From a checkpoint of a small image classifier: 32-pixel images, arch resnet_bottleneck.
Rows from block 6 of a small image classifier, named by matrix and row number. Rows with one number belong to one channel. Each number is 128 + 32 x the weight over its row's rms, rounded and kept within 0 to 255. All counts start at 0. Numbers have three digits each.
After each channel's rows are labels from the 100 images, of 14976, where the channel reaches its highest value: "strongest on" is what is common among them; "colour at peak" is the nearest of a few named colours to the mean colour under the peak. Only what is clearly more common there than usual is listed. The data: microscope photos of single blood and bone marrow cells.
# convs1: 3x3 conv (model.blocks.6.convs.1.weight, 64x64x3x3, each kernel summed), inputs 0-63
# convs2: expand pointwise conv (model.blocks.6.convs.2.weight, 256x64x1x1, transposed), outputs 0-63

convs1.58:106101106093158194133135126109157139148137135071182164085182142123134115149157082107132108148160175085198130160141151100121177208148068134138121137117122132140117104165097129096159195083154124
convs2.58:130079107144119111154123059148106151177102169104173135150113066133105104075156117103148068148175127121099108133136139141141154129104113117150146149128115100112146143120154164110148126058111155
strongest on: cell type: segmented neutrophil
colour at peak: purple

convs1.0:072145159128174052148139076116096125093121154135138118129110111146149114072195157118105082137124091144118098122169120128111154112076192139131102184101071127118114076119059100099128120128069148
convs2.0:087114200121115127126115126125113060100131118072099169117153108096107106159128099068097148137069141068083149167154094062039109169118108096150134155144106066096098108077104125134097134090048097
strongest on: cell type: erythroblast
colour at peak: purple; blue

convs1.40:128067087107143127161121116050158161138157158096145128088151119150111126141119109089114129151167129057161118173114151070120176200127108119150146120099129191128081050094138156147134126103157162
convs2.40:094091109128148123118055094139124123158097120096169143159051138172112126089087062096077128108115129087064132148063164130135163140122123136127086093115119122125100163124145111130117148133106138
strongest on: cell type: segmented neutrophil
colour at peak: purple; blue

convs1.4:152147164176144143085050104161108102135158160107138144146199108150169116111155115118192078132130169124182146139181113112150162146159166194155120123123122126167103192120148149083149173127158110
convs2.4:141078148101091102200108127111150135095181114114087089103114077061122073158098170154143139139128054173059118142158131132091059114115106090164163157149104181123128163065138168132125138091156107
strongest on: cell type: erythroblast
colour at peak: blue; black

convs1.30:110105027180110154136152114117152159111080094159097132092116117113118133113130178139147151120131116120119094146075129125096065069040121149060123124057135115081122101127114120129121130138088151
convs2.30:133155104149119158192127144176181162157058141172106085086155097126065060122089120182110098096081157092104134123137126133164108093199126150138157145108130236168148149159142146093176127154121084
strongest on: cell type: segmented neutrophil
colour at peak: purple

convs1.19:146089105133112129150172108112109099110106148092112109115182169140156086099106082110118201069200145124130124096097167136121152169090142138156152095103173173055132075129107096156109078111129086
convs2.19:139102152129125139074156078065145126152137148174136116148146067161185127158152132091163121121140138107102083125145141121102166116123107060086139107103149109126099090111098079161126116082156168
strongest on: cell type: erythroblast
colour at peak: blue; black

convs1.2:127045076118124128163170119088123169158145145091150163084121111140120123130117084089191125146170149109100133158102116078128109192105071153136166117144095133141123033111121161134135191129146128
convs2.2:114085101153139130126066121156144146121110176057180130139093123181113113084109050104091112122117122099116152129122147143139140125109110143136111103091122091146161174123169094123114108133112133
strongest on: cell type: segmented neutrophil
colour at peak: purple; blue

convs1.28:096095067074107126150183128098121147129059098144135156087096141088111135105109136183159164131151139143075134121079128128128155167056053119077122128116127133099130082159075103149175150138098113
convs2.28:174115095132178162112105174141116151121103101078089219149108134082143139123164140143108143070150088130137109109129127127152120151155133121107132119154167107152148118166125134114137097077139062
strongest on: cell type: segmented neutrophil
colour at peak: purple

convs1.59:109052098112155107165129115083106162104112122132140198103126142127109176147128119104183095161152150100084128181132137128099156198116115149132140069108063114135091097111097115128074206134118155
convs2.59:110123117115118110118072103134110145148070159079120153124059141128101121085114070130112120159143113134130171144070135162129149160057116131169107128103125073110158161112197065126104171168110188
strongest on: cell type: segmented neutrophil
colour at peak: purple

convs1.51:114134154068046121164154139120112051135138143101202158122110101106082166145114088167116121153105152116100113043118070140122061104145135119159161101096167123139129098105134125119124164150093122
convs2.51:115116145101108125050110142108096115059112160138080160093092156070172171119113189119113196145129100162119172166173131144036109166160111136103123134153138147095100122106127092192078158136189138
strongest on: cell type: segmented neutrophil
colour at peak: purple; blue