Rows from block 7 of a small image classifier, named by matrix and row number. Rows with one number belong to one channel. Each number is 128 + 24 x the weight over its row's rms, rounded and kept within 0 to 255. All counts start at 0. Numbers have three digits each.
After each channel's rows are labels from the 100 images, of 14976, where the channel reaches its highest value: "top examples" is what is common among them. Only what is clearly more common there than usual is listed. The data: microscope photos of single blood and bone marrow cells. In brackets: how many of the 100, against the usual share in percent.
# convs1: 3x3 conv, stride 2 (model.blocks.7.convs.1.weight, 128x128x3x3, each kernel summed), inputs 64-127
# convs2: expand pointwise conv (model.blocks.7.convs.2.weight, 512x128x1x1, transposed), outputs 74-147

convs1.109:146085161123129126133137146108148129103136149101153100119139139133119137106141098138129129146107107156144104132072105105108096138109042149110123103146106098100087132133130150170085101079148115
convs2.109:148094131132134051103150120139108142113105142160087128147116122150099108098143149127135090129136115157101122131133136124151095095115135078085143138159120120104125105124137093125131110114100112150173108130118142122132125130
top examples: cell type: segmented neutrophil (87 vs 20)

convs1.120:141095119164118124138143106161119179127141195128107114089151149118128122117127141136121155141120134088083153134111121110127125176162169122127139141147144091119097145098117139095153106135159131
convs2.120:119134143096142103170125147106128110125130164111103108167113146150134125133137126106151116123122143160116131137143157102139116134117127149140155135127136136111146168153102095151135085114137135131134142151178130131114118169
top examples: cell type: band neutrophil (66 vs 5.6)

convs1.46:108137133129058161168152173110119140161156126118128140104164147157151101084140141120116143132165150139124111117127086130125162126137132124121160049132145153121117118129139133112115134146117145
convs2.46:121125172129156116164103119123155138126136086138105156126134158159099095108160145135137139096180138168121092118157157183132136138090130131103135172162139103143131117149114149155107135118097079090145124114100116181089179117
top examples: cell type: plasma cell (34 vs 3.6); cell type: proerythroblast (29 vs 1.5)

convs1.118:137136134097128115123134120105125139149114067161126175189128146108118101124166123111103163121151143130157128130098090093142120074143089113081124100125109136139125103102147134137118168141090152
convs2.118:092111110093164092183096138134147180109186106122092106115123118136081116106110113102085150112121104142139123073118119134130102131093150158139105104117117134079109134095152140099107102143113101112135142139085136092149078125
top examples: cell type: erythroblast (70 vs 14.3)

convs1.97:112146096077114099083118119101098130154107083114102101122071148161140137127119138160151141130154159098112084144094116187145170086130106093096145129148144142083063098140121127115083129146117139
convs2.97:123102119146109103127125126129165147152134149154132150118122108154082095094169153173079106121148145141105104088130126135157117117177134106103119149124155120133098105153152132147151135114123126134109152137068140101132115133
top examples: cell type: plasma cell (73 vs 3.6)

convs1.107:098163094145131140134158127137103113119119136133102094130128136100130102148098120113107102114107108119114120111130129166092152142068109101089137144097136118128095123145095127100094061105115120
convs2.107:137153134143108121137119140120117128151144106115158138131108053148064113188126124126150098094156135113127142139136121108169127053138115135130116135139118097127106171146131093160168150078143133108105089111113157083101118143
top examples: cell type: blast (38 vs 6.1)

convs1.79:097121142129135163138121144092158089132123068111121171189130171111121102088119107111148141125148136149153105094121078087155122113129137116115107065128103119133154093125128144145100148135129128
convs2.79:088125133197112160166129109133150153136167107143080087102107165129122087140139142130123124124134111117136089114113128137156183075102158146164133144118117106154151137136123183130112082118095102136119172104083131122102153139
top examples: cell type: plasma cell (46 vs 3.6)

convs1.121:142148110141151131137138147130112132155141135120172135141138118148146104110112152102131085112118105158099136107143142145080138158081121153152110114162147170148137130130132124117102090071127138
convs2.121:130148130100132098134122112126124119088114089120137162104136094110151092129102106095101079117126104106150131136185147143130089111089123133093152149150112124102113085087103089105115144099104119149110129112153131132121146143
top examples: cell type: eosinophil (96 vs 4.2)

convs1.16:108165132130105156157152128129132118123150143118125124120154141110157096117109131086135098116138136115119119105147095141091139162106077130115146121124139133109114109078089115085080118119131114
convs2.16:144096154118107109125149147091160145090172093119112121094114126133092118133164119113134116076190134123107098106143095114170112110108109141169125146152130127144137145125120118160127139100124115138118152181127134119135128113
top examples: cell type: proerythroblast (37 vs 1.5)

convs1.17:122119142110089133120142103110134129151146099125142143169136186130121104094156132122120170143154148121161099119071080124147140085139098136089167068140126132115111122128127140135123151143113146
convs2.17:120116102168114105175120117161137164115139112122102124143150151135104108119147124126132109103134137098128096118097128095127173133125147129105113125112148107113121098104160152130114092176119120122129204167103126113114119143
top examples: cell type: plasma cell (48 vs 3.6); cell type: erythroblast (41 vs 14.3)

convs1.0:131109119115128126136121108166112133135117132072113144131164162157109115148128188100148086121115147174106104118123128151120138137117115113076101102148174132128090121135132087097109115131146158
convs2.0:146123130110115128085157132148117113134130117100152141112140135102108090110161144136150094153155124155170139124170125154102125135117091110139145062141178167137113113126130137137114137130100102173111134178134100134095121185
top examples: smear: peripheral blood (44 vs 16.2); cell type: erythroblast (38 vs 14.3); cell type: monocyte (32 vs 3.4)

convs1.87:105126105078147083088123143137098123160076088127126154156101164160121129159153171146144161116147159135124106153131108183155158102139086117100137108153152142107081088144153110137092140145116159
convs2.87:190127095127102079121123156176149172121153146157126157121139088134111103102154145157110122131130133128159117138142112116134110092125133133066112115127142149092096058133148102118117127123113130147124186128118107088112106142
top examples: cell type: plasma cell (56 vs 3.6)

convs1.54:137119119106144109128126137101124120089113074123122141138126112112113131125132062131091146140130098110163118121095141116131149076122131092116113133070068102126137112141106152154127140139091084
convs2.54:073153116133118160163086079108164124131122143133122167145072116135111140143101121097125145088129098096092102133120121137134140110137152118138149118097082142130077178109158123123134129114120126121144125107097163095146118116
top examples: cell type: segmented neutrophil (50 vs 20); cell type: artefact (25 vs 9.8)

convs1.119:114142142155105152155163129114138152177159145114124110091157130153152091089136149100136120137137126121114097091135085121120119140115154142147130041143151175118122131113138146140150118158127152
convs2.119:131128094133147130112104124140141096113116099110114140134166121088111137109095099144142115115153126127129125129167200168112142109112115117121173106193155138141094105124121108117103142144089088118099110110128136165109143119
top examples: cell type: erythroblast (78 vs 14.3)

convs1.69:128124100101142104112126124148089136120097148110122131135130160168094128175131165142132117135112138155112106146125138182143170112139119092070139112128140124126068159176144076132139121101117127
convs2.69:163155100100111118106117139159108158168088132108156110138124126125123094121138169118131101155097102142201129149132116108130123123136127112085090089129128166102095082128132080124106137108104119166121127153106077107138126131
top examples: cell type: segmented neutrophil (100 vs 20)

convs1.125:109137135135109161151109134135129109107139141153115172134122105071103118148134126116099091141121084111123094126138082136089144153120150097119143081088136111152110135141138067074154130094106126
convs2.125:154128153101136149134114173171085122124150091110104129100128149124125121124137119107169151121100196167082131128084134117111103110115111111142105126165096123111161126137128118119078127099100082095123129065124066194130118104
top examples: smear: peripheral blood (58 vs 16.2); cell type: lymphocyte (54 vs 15.3)

convs1.108:095075132136118157149126141132129127112125153133139134103153134135099157155136120173127149145147111157125115171110138157114155135109136088074153121095111087119092150164147110137142138127137109
convs2.108:139125157145124129129148114118150138170090132110145119155074151136121123085109255131158123105116089147138098102131121134134112139137106110084143120108116138163122107138136136134088088104106096141196109144131166125144144135
top examples: cell type: segmented neutrophil (100 vs 20)

convs1.11:128144142143090140117136094116129100142147172151116141093126091084147125131123121114114072143066078105101101133144080129072092156109121170154125099119128149125127157135130093083147138083126128
convs2.11:144101123097123098111151211137115126118120110086133091106175143125114130107088105103137111108110171107125147134127139094141097129106085133159097124165086110160134120126108085115116138133116112146138132139170140140166124096
top examples: cell type: lymphocyte (64 vs 15.3); smear: peripheral blood (46 vs 16.2)

convs1.15:146135133151087167152129125127125135128158163135106132102164153101101107121147113084121080090104128144087111106107098143077121164132091158104129113101116125135097098111106110127084091106142133
convs2.15:110121135124125099103120143101107144135124109107112112098148123147107134157150117112151101099124156143131125131138107098123091120176109177138086129153197071134112161152120091117124127116125132115107126157121134140111088083
top examples: cell type: lymphocyte (88 vs 15.3); smear: peripheral blood (47 vs 16.2)

convs1.60:162127152158099127115114096119145140121156199138112103085118101103136140138121113131112104115091138093116143154108117106133065161163105164136128130123128128127105166102129106129176142140146119
convs2.60:142104065074141118104139151083125147103104110090123113128160107119152208109117095106126130115109125138111149145128137112127080119116112089098114121129085089127129118126097074131113156127125107133111151151170120119158139128
top examples: cell type: band neutrophil (57 vs 5.6)

convs1.62:111090124126144138142125160130127147102141105139184144127144096147154151108137082136088151146109096137122157132142152092121091113136141159173113144140085084130172096100128179157136159120124090
convs2.62:105103136131097084116140126107167139095119138173083137143098147113156135116106123120091130121108102134105066085148120089115108128113135134128111126101098126146155127117146122109110073134126132172157160101139131133132159097
top examples: cell type: eosinophil (99 vs 4.2)

convs1.96:112086141159113151123104102179140116133145151129096144093127133120113145145139154130139125086110126137066133149122128113124088147147148135105130132107147104138110100100139135144126153125161162
convs2.96:112098121140112081087149133123140131119134152131108163149125113110134135110127147145178152130136136159118105101150102150105111099119074120107142134151146135135144108158097113139096114117102114111172124125146062152160115146
top examples: cell type: band neutrophil (69 vs 5.6)

convs1.123:139137130124119136147084124135133135157134075146103178176115138121105084104118150102113140080154167117123112107101091073146123105151112097102122082127128150175114071119134128136109135160099167
convs2.123:142128137109160149124102115117132158126166092105117120092131123150116141127153108127107154149133151151105135110119130165121073117108135168141131124125114144086116141130116133114118144095072067100096126089098085139104113142
top examples: cell type: plasma cell (59 vs 3.6)

convs1.9:115126117128146144146122175119112126114132135146200129124155105146148147126132106145081137152102070157143138137141149134090123129114138163160137133154105103126167121131133148140130138072122107
convs2.9:120126144119123077144149124101168144100094134156110132144103141114156118114112150116092102129103132150123090099137106087139088121114137124102109136109085098149162113107137121122093117105123130163171144104131150142135170088
top examples: cell type: eosinophil (99 vs 4.2)

convs1.93:107165108147118149137165084144116112128132139134101080098143118105134101151094119108116085116086110136111120111106143167094147141078133105099141147105143130126089128156110118098112063107126126
convs2.93:113146139129115143126119137121119091143123129101166138144106094123090120184133134126152092096173139099122151145127119135147133083137096086130141126144111085135084154146138111193167152083138135147123102122130161118114104151
top examples: cell type: blast (38 vs 6.1); cell type: lymphocyte (34 vs 15.3)

convs1.78:139137135130131124101152171112125113132132136134153150089140106121129123110134133131112127127103077125096110114125137144051134165118089107100105127149135117127104103096093141130086110065160123
convs2.78:102160137120181066152139116115108117124107172147089141132101147139118105116125149102128132144094146152126080099140112103121116108133120187115093157129139121064170139134142079123121112116121117111161107124138164186109112140
top examples: cell type: eosinophil (75 vs 4.2)

convs1.84:120132099120100137126116129126096099131147127152150157125127085158134125087134114096125133147141136134099165094124134164124155149150183106145153145131129114126110123074126169122157174123157127
convs2.84:121164127084086093124107126107119121139156108155092177093089118172132080111154116131168127138146146147111089090121124119157116113147123151100135184129128125084138132174083092128126122123136129118141144115164113153133131126
top examples: cell type: eosinophil (77 vs 4.2)

convs1.126:109136109143118130120144127104104123117138165156163141135111106099123117120098117128100132097101093119091147120135140155068145191118147105139146137125131111117112138110121125099129130055132116
convs2.126:145160139113090102116123133105124111136136086115111205096100136163138118130130152126160112124103155141090105113092102097182100107143123142082115182147131142093151122155093071110117137114148111124166149124174098179130110099
top examples: cell type: eosinophil (52 vs 4.2)

convs1.65:106136121102139118130154150100118091121124094135117168134138123107109141153159091139082129143116071135130099160119120147130132074128110092088128127071073119118088121140139108137151168127089096
convs2.65:147102134128113109146103139154132186142147139132116146171115123149105147113126153117124141090106102129125099141135090121115120113136111078122114090108086137132112123125182118114090159125093100119150117124098148115145122108
top examples: cell type: segmented neutrophil (100 vs 20); smear: peripheral blood (49 vs 16.2)

convs1.111:149125154130066152133140119113146136144159150114137113126162181126147084083126125091133145135130143116161102108104056095127099135131073148114130060135129144094077126109117114133099118148131133
convs2.111:134113081131129119117156138125136148132143105115123115126166145148111126106158144138135066079129132131112137139123132144135127119087122120120133125139159119129111110125097123117110117150092095130124144198117142132164109111
top examples: cell type: plasma cell (68 vs 3.6)

convs1.53:085147131148104148145147120136122136133159142123077152099140096099136087117132122098108134136140128084068105107164091125114115161133165121133186115087126141107114124099099059079153128137122109
convs2.53:127178157078076104132094152125100146162144082081124139097154167132111135142129163113150101115157152152113160175142154154145146194126155179140099150141147128150134137161156118122140123149142131105103131135147132122078117097
top examples: cell type: myeloblast (27 vs 1.9)

convs1.31:142128088134173132139134173108095150098145125092121122167125135138148126098130109137117159131177132112108107104156148137121152135106119126144137126112113111133141124137054171130119089133123078
convs2.31:147158151145116100114066083107160141145106120139125145115089119176121127142141129132109142130130090143130097123144145142162139131127170162141087152073100148106138148132100108137157106130120132095118168086100093118118134103
top examples: cell type: eosinophil (100 vs 4.2); smear: peripheral blood (96 vs 16.2)

convs1.7:147124160136058159143134113139152129126154157146140126094141145118149140125138111111127078145095111149129096126118095143108121154132063157135108070120139116118095131127135132151126115127145154
convs2.7:104125076144096071137167140139139125150082130105101105117143134122119103099149142136147130129133156147106134124127116092118122119162138142131117122169164127146054135178128113109110126165094096157149092147112137138172103075
top examples: cell type: lymphocyte (89 vs 15.3); smear: peripheral blood (71 vs 16.2)

convs1.8:126137128101128124118138123107129125155141124125102123108134117147090183153136116187137163122155142124100107166097150147162155105150150067098138148105115138117094132140132140136168170172137131
convs2.8:108125120132125123121075106143138156188110171125108123187124116132112126098112167141145194089122123118137127123098128131130132135167146127109133104111129134135117114166135124131118111137100122135146131125108114113131123126
top examples: cell type: segmented neutrophil (60 vs 20)

convs1.45:151117087100154096109121130130085154151109117074138108157110135195149141110114144132156135142160155136117126106136150157140145120122143163162103126164143147114138119144133158126092102126135133
convs2.45:138104092125131122129137096135129107121108145165154153104124101123125081082141128155082109162142095129149111086165159156124120103156144112095146132128137164116103104118133124137153128135137149144083124127105125078123145144
top examples: cell type: eosinophil (48 vs 4.2); cell type: plasma cell (28 vs 3.6)

convs1.101:124145126161126132173147113144121130129165167165113099111139119101108114122080095111072120071138129119063118113133135135120124166130148103154159119100121140158106121130114135124155089152097109
convs2.101:152184099114147093119129110112115130130113104101105142122123086131183190148131092091162153138123148165091143148116152149144128123104134152129123167144103112089169134151118107116132145126116094089124146111152129179101137118
top examples: cell type: proerythroblast (27 vs 1.5)

convs1.81:116128108085128095125162134142099131140115103122089141135160128117087143145122125123096112132106110142113126140100122134116123076129098104071121137096121127109093125100140153111099157123098144
convs2.81:138074130095165093154135107146126155145144147133108125184120139136104143109093134094125116095125125139130131139150168143106117102126092080137154068132096163122123123124146135112123153105115126138132084143121170132171118148
top examples: cell type: band neutrophil (52 vs 5.6)

convs1.42:126175115110141107079134130088124109153139146120109092104072106127133153156124147164137141132120126064096110165119132142160119112139149122153118149114139161105130122132122115129178136159122119
convs2.42:099096119142117111120106118145121148143112159120140128145154113123128141142123127144115130110100131092088170149137154118147129095170132104110126134126130052158143112149144089110146153123166160082113147125125142107117131086
top examples: cell type: promyelocyte (66 vs 6.4)

convs1.99:099149121139141161135126186107128111107157112106122120142147147114137119110114124138123145126171129119064096130154133166104167145078109108112151146107118122109120096123088132131098092136131078
convs2.99:150172179157111138120095089096143143143108105117100134110082155163119105162124150143162137091108113146123090135135106116178155121109165156137109163107122125136146147142114101123127101111117117099133156067086085164117155115
top examples: cell type: eosinophil (88 vs 4.2); smear: peripheral blood (85 vs 16.2)

convs1.66:093143150125116173129107148149164086107118100105125115094118150136115112091098120100148104087124144149104136096147113098151102153138097137123084123119115125123143060080125164156097121134136133
convs2.66:146113112134133125124146118120109112108140130127104126122118111122158148134147084164113133133106107149103106117138100151108081110106092101137141134149135150111167138121125148112105124090085136146118147113123115124112130122
top examples: cell type: promyelocyte (25 vs 6.4)

convs1.3:107138090125131119122115105132099132101110121079085102133116159119149138134126116117128124131135150120116117120128126140146136120127130097088129146096131100128101099130060159125097117130131108
convs2.3:133121102149137146143135127118183122120144132156122142127081083166054111138171102142101110117182110140108116092125122122169132116150132088168120115113102155138113190129130138194161110093124129129076100147090140080126094145
top examples: cell type: blast (60 vs 6.1)

convs1.82:096123135161131156132126133163139116125169160152131112123113087134152122100098110113129109104099108117079140112125133127094099175146079178177144122159126121103116110082107190154102106103163129
convs2.82:130142129101135068102163115099157122107095118129112128117137129126130150129136124121131101136093135188111128133133147110145092113103121149101092136135159135136165131144117083108137137115146127153137155118131134142130122105
top examples: cell type: eosinophil (87 vs 4.2)

convs1.64:084150122156141145127164125087142125141129143089118101105096098142127126085111115127173137177140121083097155087140139125157093165128160125164122120105118172106138149095114144145172121142170109
convs2.64:155149134155114190145117082088111088108102098127140145101157152086138154140096101165107103153133099130081121136154164150140180131118122134116128119127133095142134106100128104110165153130189156128109149117135110122074143102
top examples: cell type: eosinophil (55 vs 4.2)

convs1.41:113144123136108125100105116121118132165151140145106146123086097162138151133123145168140145111155161108080108162118143139150151140160171114137155135149145145127100120118126138103149158151142146
convs2.41:115118084134115130094106120145147134166111144134126146125148110138143135087143139173176159122129158153126172136126141126138149108148135132132136158108163098149146091242082100124137100089136150128091121128128098173103140098
top examples: cell type: promyelocyte (43 vs 6.4); cell type: plasma cell (35 vs 3.6)

convs1.38:156127125127153146160112200113119150104153110125133165166158141120131123112140105139076157122180133135091102129157130138107132106113090099112142118106097113156121110135113109136125126145073085
convs2.38:150134169136134100092093105120158165136129109121089134131089137155126132132112137129143144102099111123126109126138131110151108149112173174138105146106103125127152132126115103097104073108083084091138152078128098157135168098
top examples: smear: peripheral blood (71 vs 16.2); cell type: eosinophil (57 vs 4.2)

convs1.94:111162130155137168161156142107146123159165121093117126139175139096128126086126131114137113129145112143069106093131104116095117155092121129117121090111140179123124110109108125148143107126144132
convs2.94:138123129127128182117101103102129110093115085105122108126141162085139141133079105116104099100165111098130100125204158169125125145087135121195170109161114144185128129076114114133111155104113095133106136128140160142105141152
top examples: cell type: erythroblast (71 vs 14.3)

convs1.104:150089159161098148147138114095149144137178148112109126143140160104097126104157095115124138115135140119127113113090076102138095110152156181136189104117092127154136129122111129121157135144112124
convs2.104:131121073120162103146092135120121125135118123100149110128166141127121140099138099122139082131128099127111133116148152109103106122136114157127167139149134126144114083120111134128130115145159111109080166163159150124087077135
top examples: cell type: plasma cell (28 vs 3.6)

convs1.88:105074131125123148149137127133127135112127129137130141111156130133092163147137096173117158142156120154133123170099147145128148120127142075078151131087086085117089132154143133144144154136138107
convs2.88:123107157135124132133131107109154140164113128104104131160068146143113133089113218116155151083143088141124083092125128139136118137121106116098153100109108149166108125134137152151096074116092091140222130145130152123134141140
top examples: cell type: segmented neutrophil (96 vs 20)

convs1.51:129147098094132111091086129115101138136125094090098147152070147144127145122142130149135160120168157109116078127106126128149146092144108082112142126140132133142083097148088138120109133150117131
convs2.51:095131105132108116105109129136172169155133142158103109102117142175085108103172127141104154134140156141129119077114114128123102129201173135129104130115126132133077143139163120131145101112094115126092155138075130114128110120
top examples: cell type: plasma cell (79 vs 3.6)

convs1.59:110144126170066159142162096101123146169147158129102128079135109144151098100142134102126118121135125111095091103109076125119126151140171124125145050128146164128109125117131117126155133138132147
convs2.59:140142102145143125101118124133128077130097116121115138133172123110122147124099112153164110121164129147101136140128203143117142121141149102125132133155186106155097123152158115149120120154110090098106087087114132184093129116
top examples: cell type: erythroblast (60 vs 14.3)

convs1.114:167105146119097121149128155078130166119151110122127148168131131097109094072121083112093136115147142127139136117126067095109103088138113155119148100105080112161153121113128118133115143122077111
convs2.114:098085101075182093165103138126130164128184118092104112121118113121124114084133099108096120151123113124124118112171137133096084129102114167146145144138092126126151118110143126088109093147108078132107125130123121116117174129
top examples: cell type: plasma cell (47 vs 3.6)

convs1.105:118131077091159119131131156142077160129128143129182135126145126208125178136127121177142159133138131169102134146137176163141171123143132140164130148153120119131119121153136170154131137114142115
convs2.105:138147121103105093102126091135108127178099152174120160136095108125145106109093170121133120142098110167162104108102125097141096124165165147060092137084098153113131099164111069106118088142111138152133095123131111119143147124
top examples: cell type: segmented neutrophil (74 vs 20)

convs1.74:122104112093139115145119136164096165149125113138161136140162117185117137108101138125107134129105144170131166110147152113121120114142106162169108153167127127105150092100159178126072138113121161
convs2.74:112096136073149121144145112135131111147132167171102152125116145099149100096098143085105108157121141156157106102144160130093070131142122158083118116103114156095128102147118117112113106125131141197138130153144106113136165159
top examples: cell type: eosinophil (62 vs 4.2)