From a checkpoint of a small image classifier.
Training: adamw at rate 0.0035, 14200 steps, batches of 128, held-out accuracy 86%.
Rows from block 2 of a small image classifier, named by matrix and row number. Rows with one number belong to one channel. Each number is 50 + 12 x the weight over its row's rms, rounded and kept within 0 to 99. All counts start at 0. After the name is the row's rms in percent of the matrix's.
After each channel's rows are labels from the 100 images, of 14976, where the channel reaches its highest value: "top examples" is what is common among them; "patch colour" is the nearest of a few named colours to the mean colour under the peak. Only what is clearly more common there than usual is listed. The data: microscope photos of single blood and bone marrow cells.
# convs1: 3x3 conv (model.blocks.2.convs.1.weight, 32x32x3x3, each kernel summed), inputs 0-31
# convs2: expand pointwise conv (model.blocks.2.convs.2.weight, 128x32x1x1, transposed), outputs 0-42

convs1.3 123:48 63 56 50 34 35 44 68 35 34 52 47 47 37 29 58 50 55 40 58 22 45 42 44 49 41 51 46 25 28 42 44
convs2.3 114:34 71 56 48 44 70 52 49 42 33 62 43 56 40 60 45 45 47 78 49 48 63 45 58 50 51 61 61 51 57 38 64 40 36 79 38 41 59 41 63 28 57 50
top examples: cell type: segmented neutrophil
patch colour: pink

convs1.9 096:45 25 48 49 31 44 56 29 46 31 34 56 49 45 48 38 49 39 60 46 47 24 56 41 45 41 28 61 42 50 55 29
convs2.9 104:37 63 50 60 49 56 69 53 51 54 68 48 57 56 46 46 63 59 61 54 57 64 65 60 46 37 48 42 58 50 38 71 55 50 27 49 68 44 64 59 62 48 38
top examples: smear: peripheral blood
patch colour: purple

convs1.12 064:53 60 44 34 30 55 61 40 60 39 42 38 47 17 51 43 52 43 41 50 27 45 50 36 52 67 33 67 45 58 40 52
convs2.12 095:38 45 42 57 44 53 61 36 33 41 33 51 63 31 65 51 48 66 56 70 69 32 30 46 35 50 30 43 46 63 38 66 59 63 19 46 57 65 60 50 59 53 35
top examples: cell type: segmented neutrophil
patch colour: purple

convs1.16 061:35 24 66 62 58 31 44 43 43 45 48 46 51 21 49 56 57 58 32 50 55 52 68 73 58 53 39 45 44 38 42 49
convs2.16 095:36 67 45 43 66 41 60 46 50 42 25 73 65 61 30 60 48 54 45 35 59 50 54 53 49 46 23 47 43 69 37 59 55 46 35 55 61 60 71 31 47 47 55
top examples: cell type: segmented neutrophil; smear: peripheral blood
patch colour: blue

convs1.23 040:61 50 47 35 66 53 62 43 58 38 50 61 53 35 35 54 47 42 37 54 50 20 45 82 46 40 31 55 53 48 36 58
convs2.23 093:49 40 45 74 41 36 55 47 46 54 47 30 46 30 45 60 60 43 41 53 46 50 24 52 24 40 22 46 51 57 63 53 60 46 38 20 45 70 44 41 50 46 41
top examples: cell type: segmented neutrophil
patch colour: purple; blue

convs1.8 097:29 09 44 50 41 41 52 35 46 41 35 42 53 48 44 32 42 40 63 46 49 31 54 55 51 39 35 52 57 40 49 42
convs2.8 110:44 37 41 60 52 48 67 43 51 55 38 54 53 57 48 45 55 58 54 37 48 44 63 64 45 38 32 46 66 87 44 64 59 28 47 53 55 54 55 39 58 43 59
top examples: cell type: segmented neutrophil
patch colour: black; blue

convs1.5 091:58 46 37 49 36 46 55 64 45 37 42 46 55 49 54 43 52 46 74 49 51 80 47 17 53 65 40 58 50 64 68 60
convs2.5 091:51 59 55 43 42 72 35 75 26 32 48 60 69 16 55 50 42 58 46 72 53 43 44 36 59 43 52 44 54 52 40 60 46 55 55 51 30 42 60 50 57 61 38
top examples: cell type: segmented neutrophil
patch colour: purple

convs1.17 124:36 50 48 63 66 48 47 61 41 74 58 55 66 60 62 46 42 59 68 52 46 55 54 64 40 41 76 49 40 49 72 29
convs2.17 100:32 44 43 31 53 59 46 58 40 42 44 54 35 45 50 40 63 31 56 37 58 73 54 48 54 47 62 56 34 46 48 47 56 61 56 37 69 50 37 40 56 30 26
top examples: cell type: lymphocyte
patch colour: white

convs1.14 152:43 44 38 60 74 43 65 57 40 56 48 35 53 62 66 45 48 41 51 42 63 54 49 89 59 37 47 47 55 38 37 57
convs2.14 094:56 56 63 43 46 43 60 43 65 67 58 55 28 46 58 72 58 50 37 40 51 54 50 52 43 60 43 60 29 71 58 61 60 42 55 39 65 57 42 35 43 27 67
top examples: cell type: lymphocyte; smear: peripheral blood
patch colour: white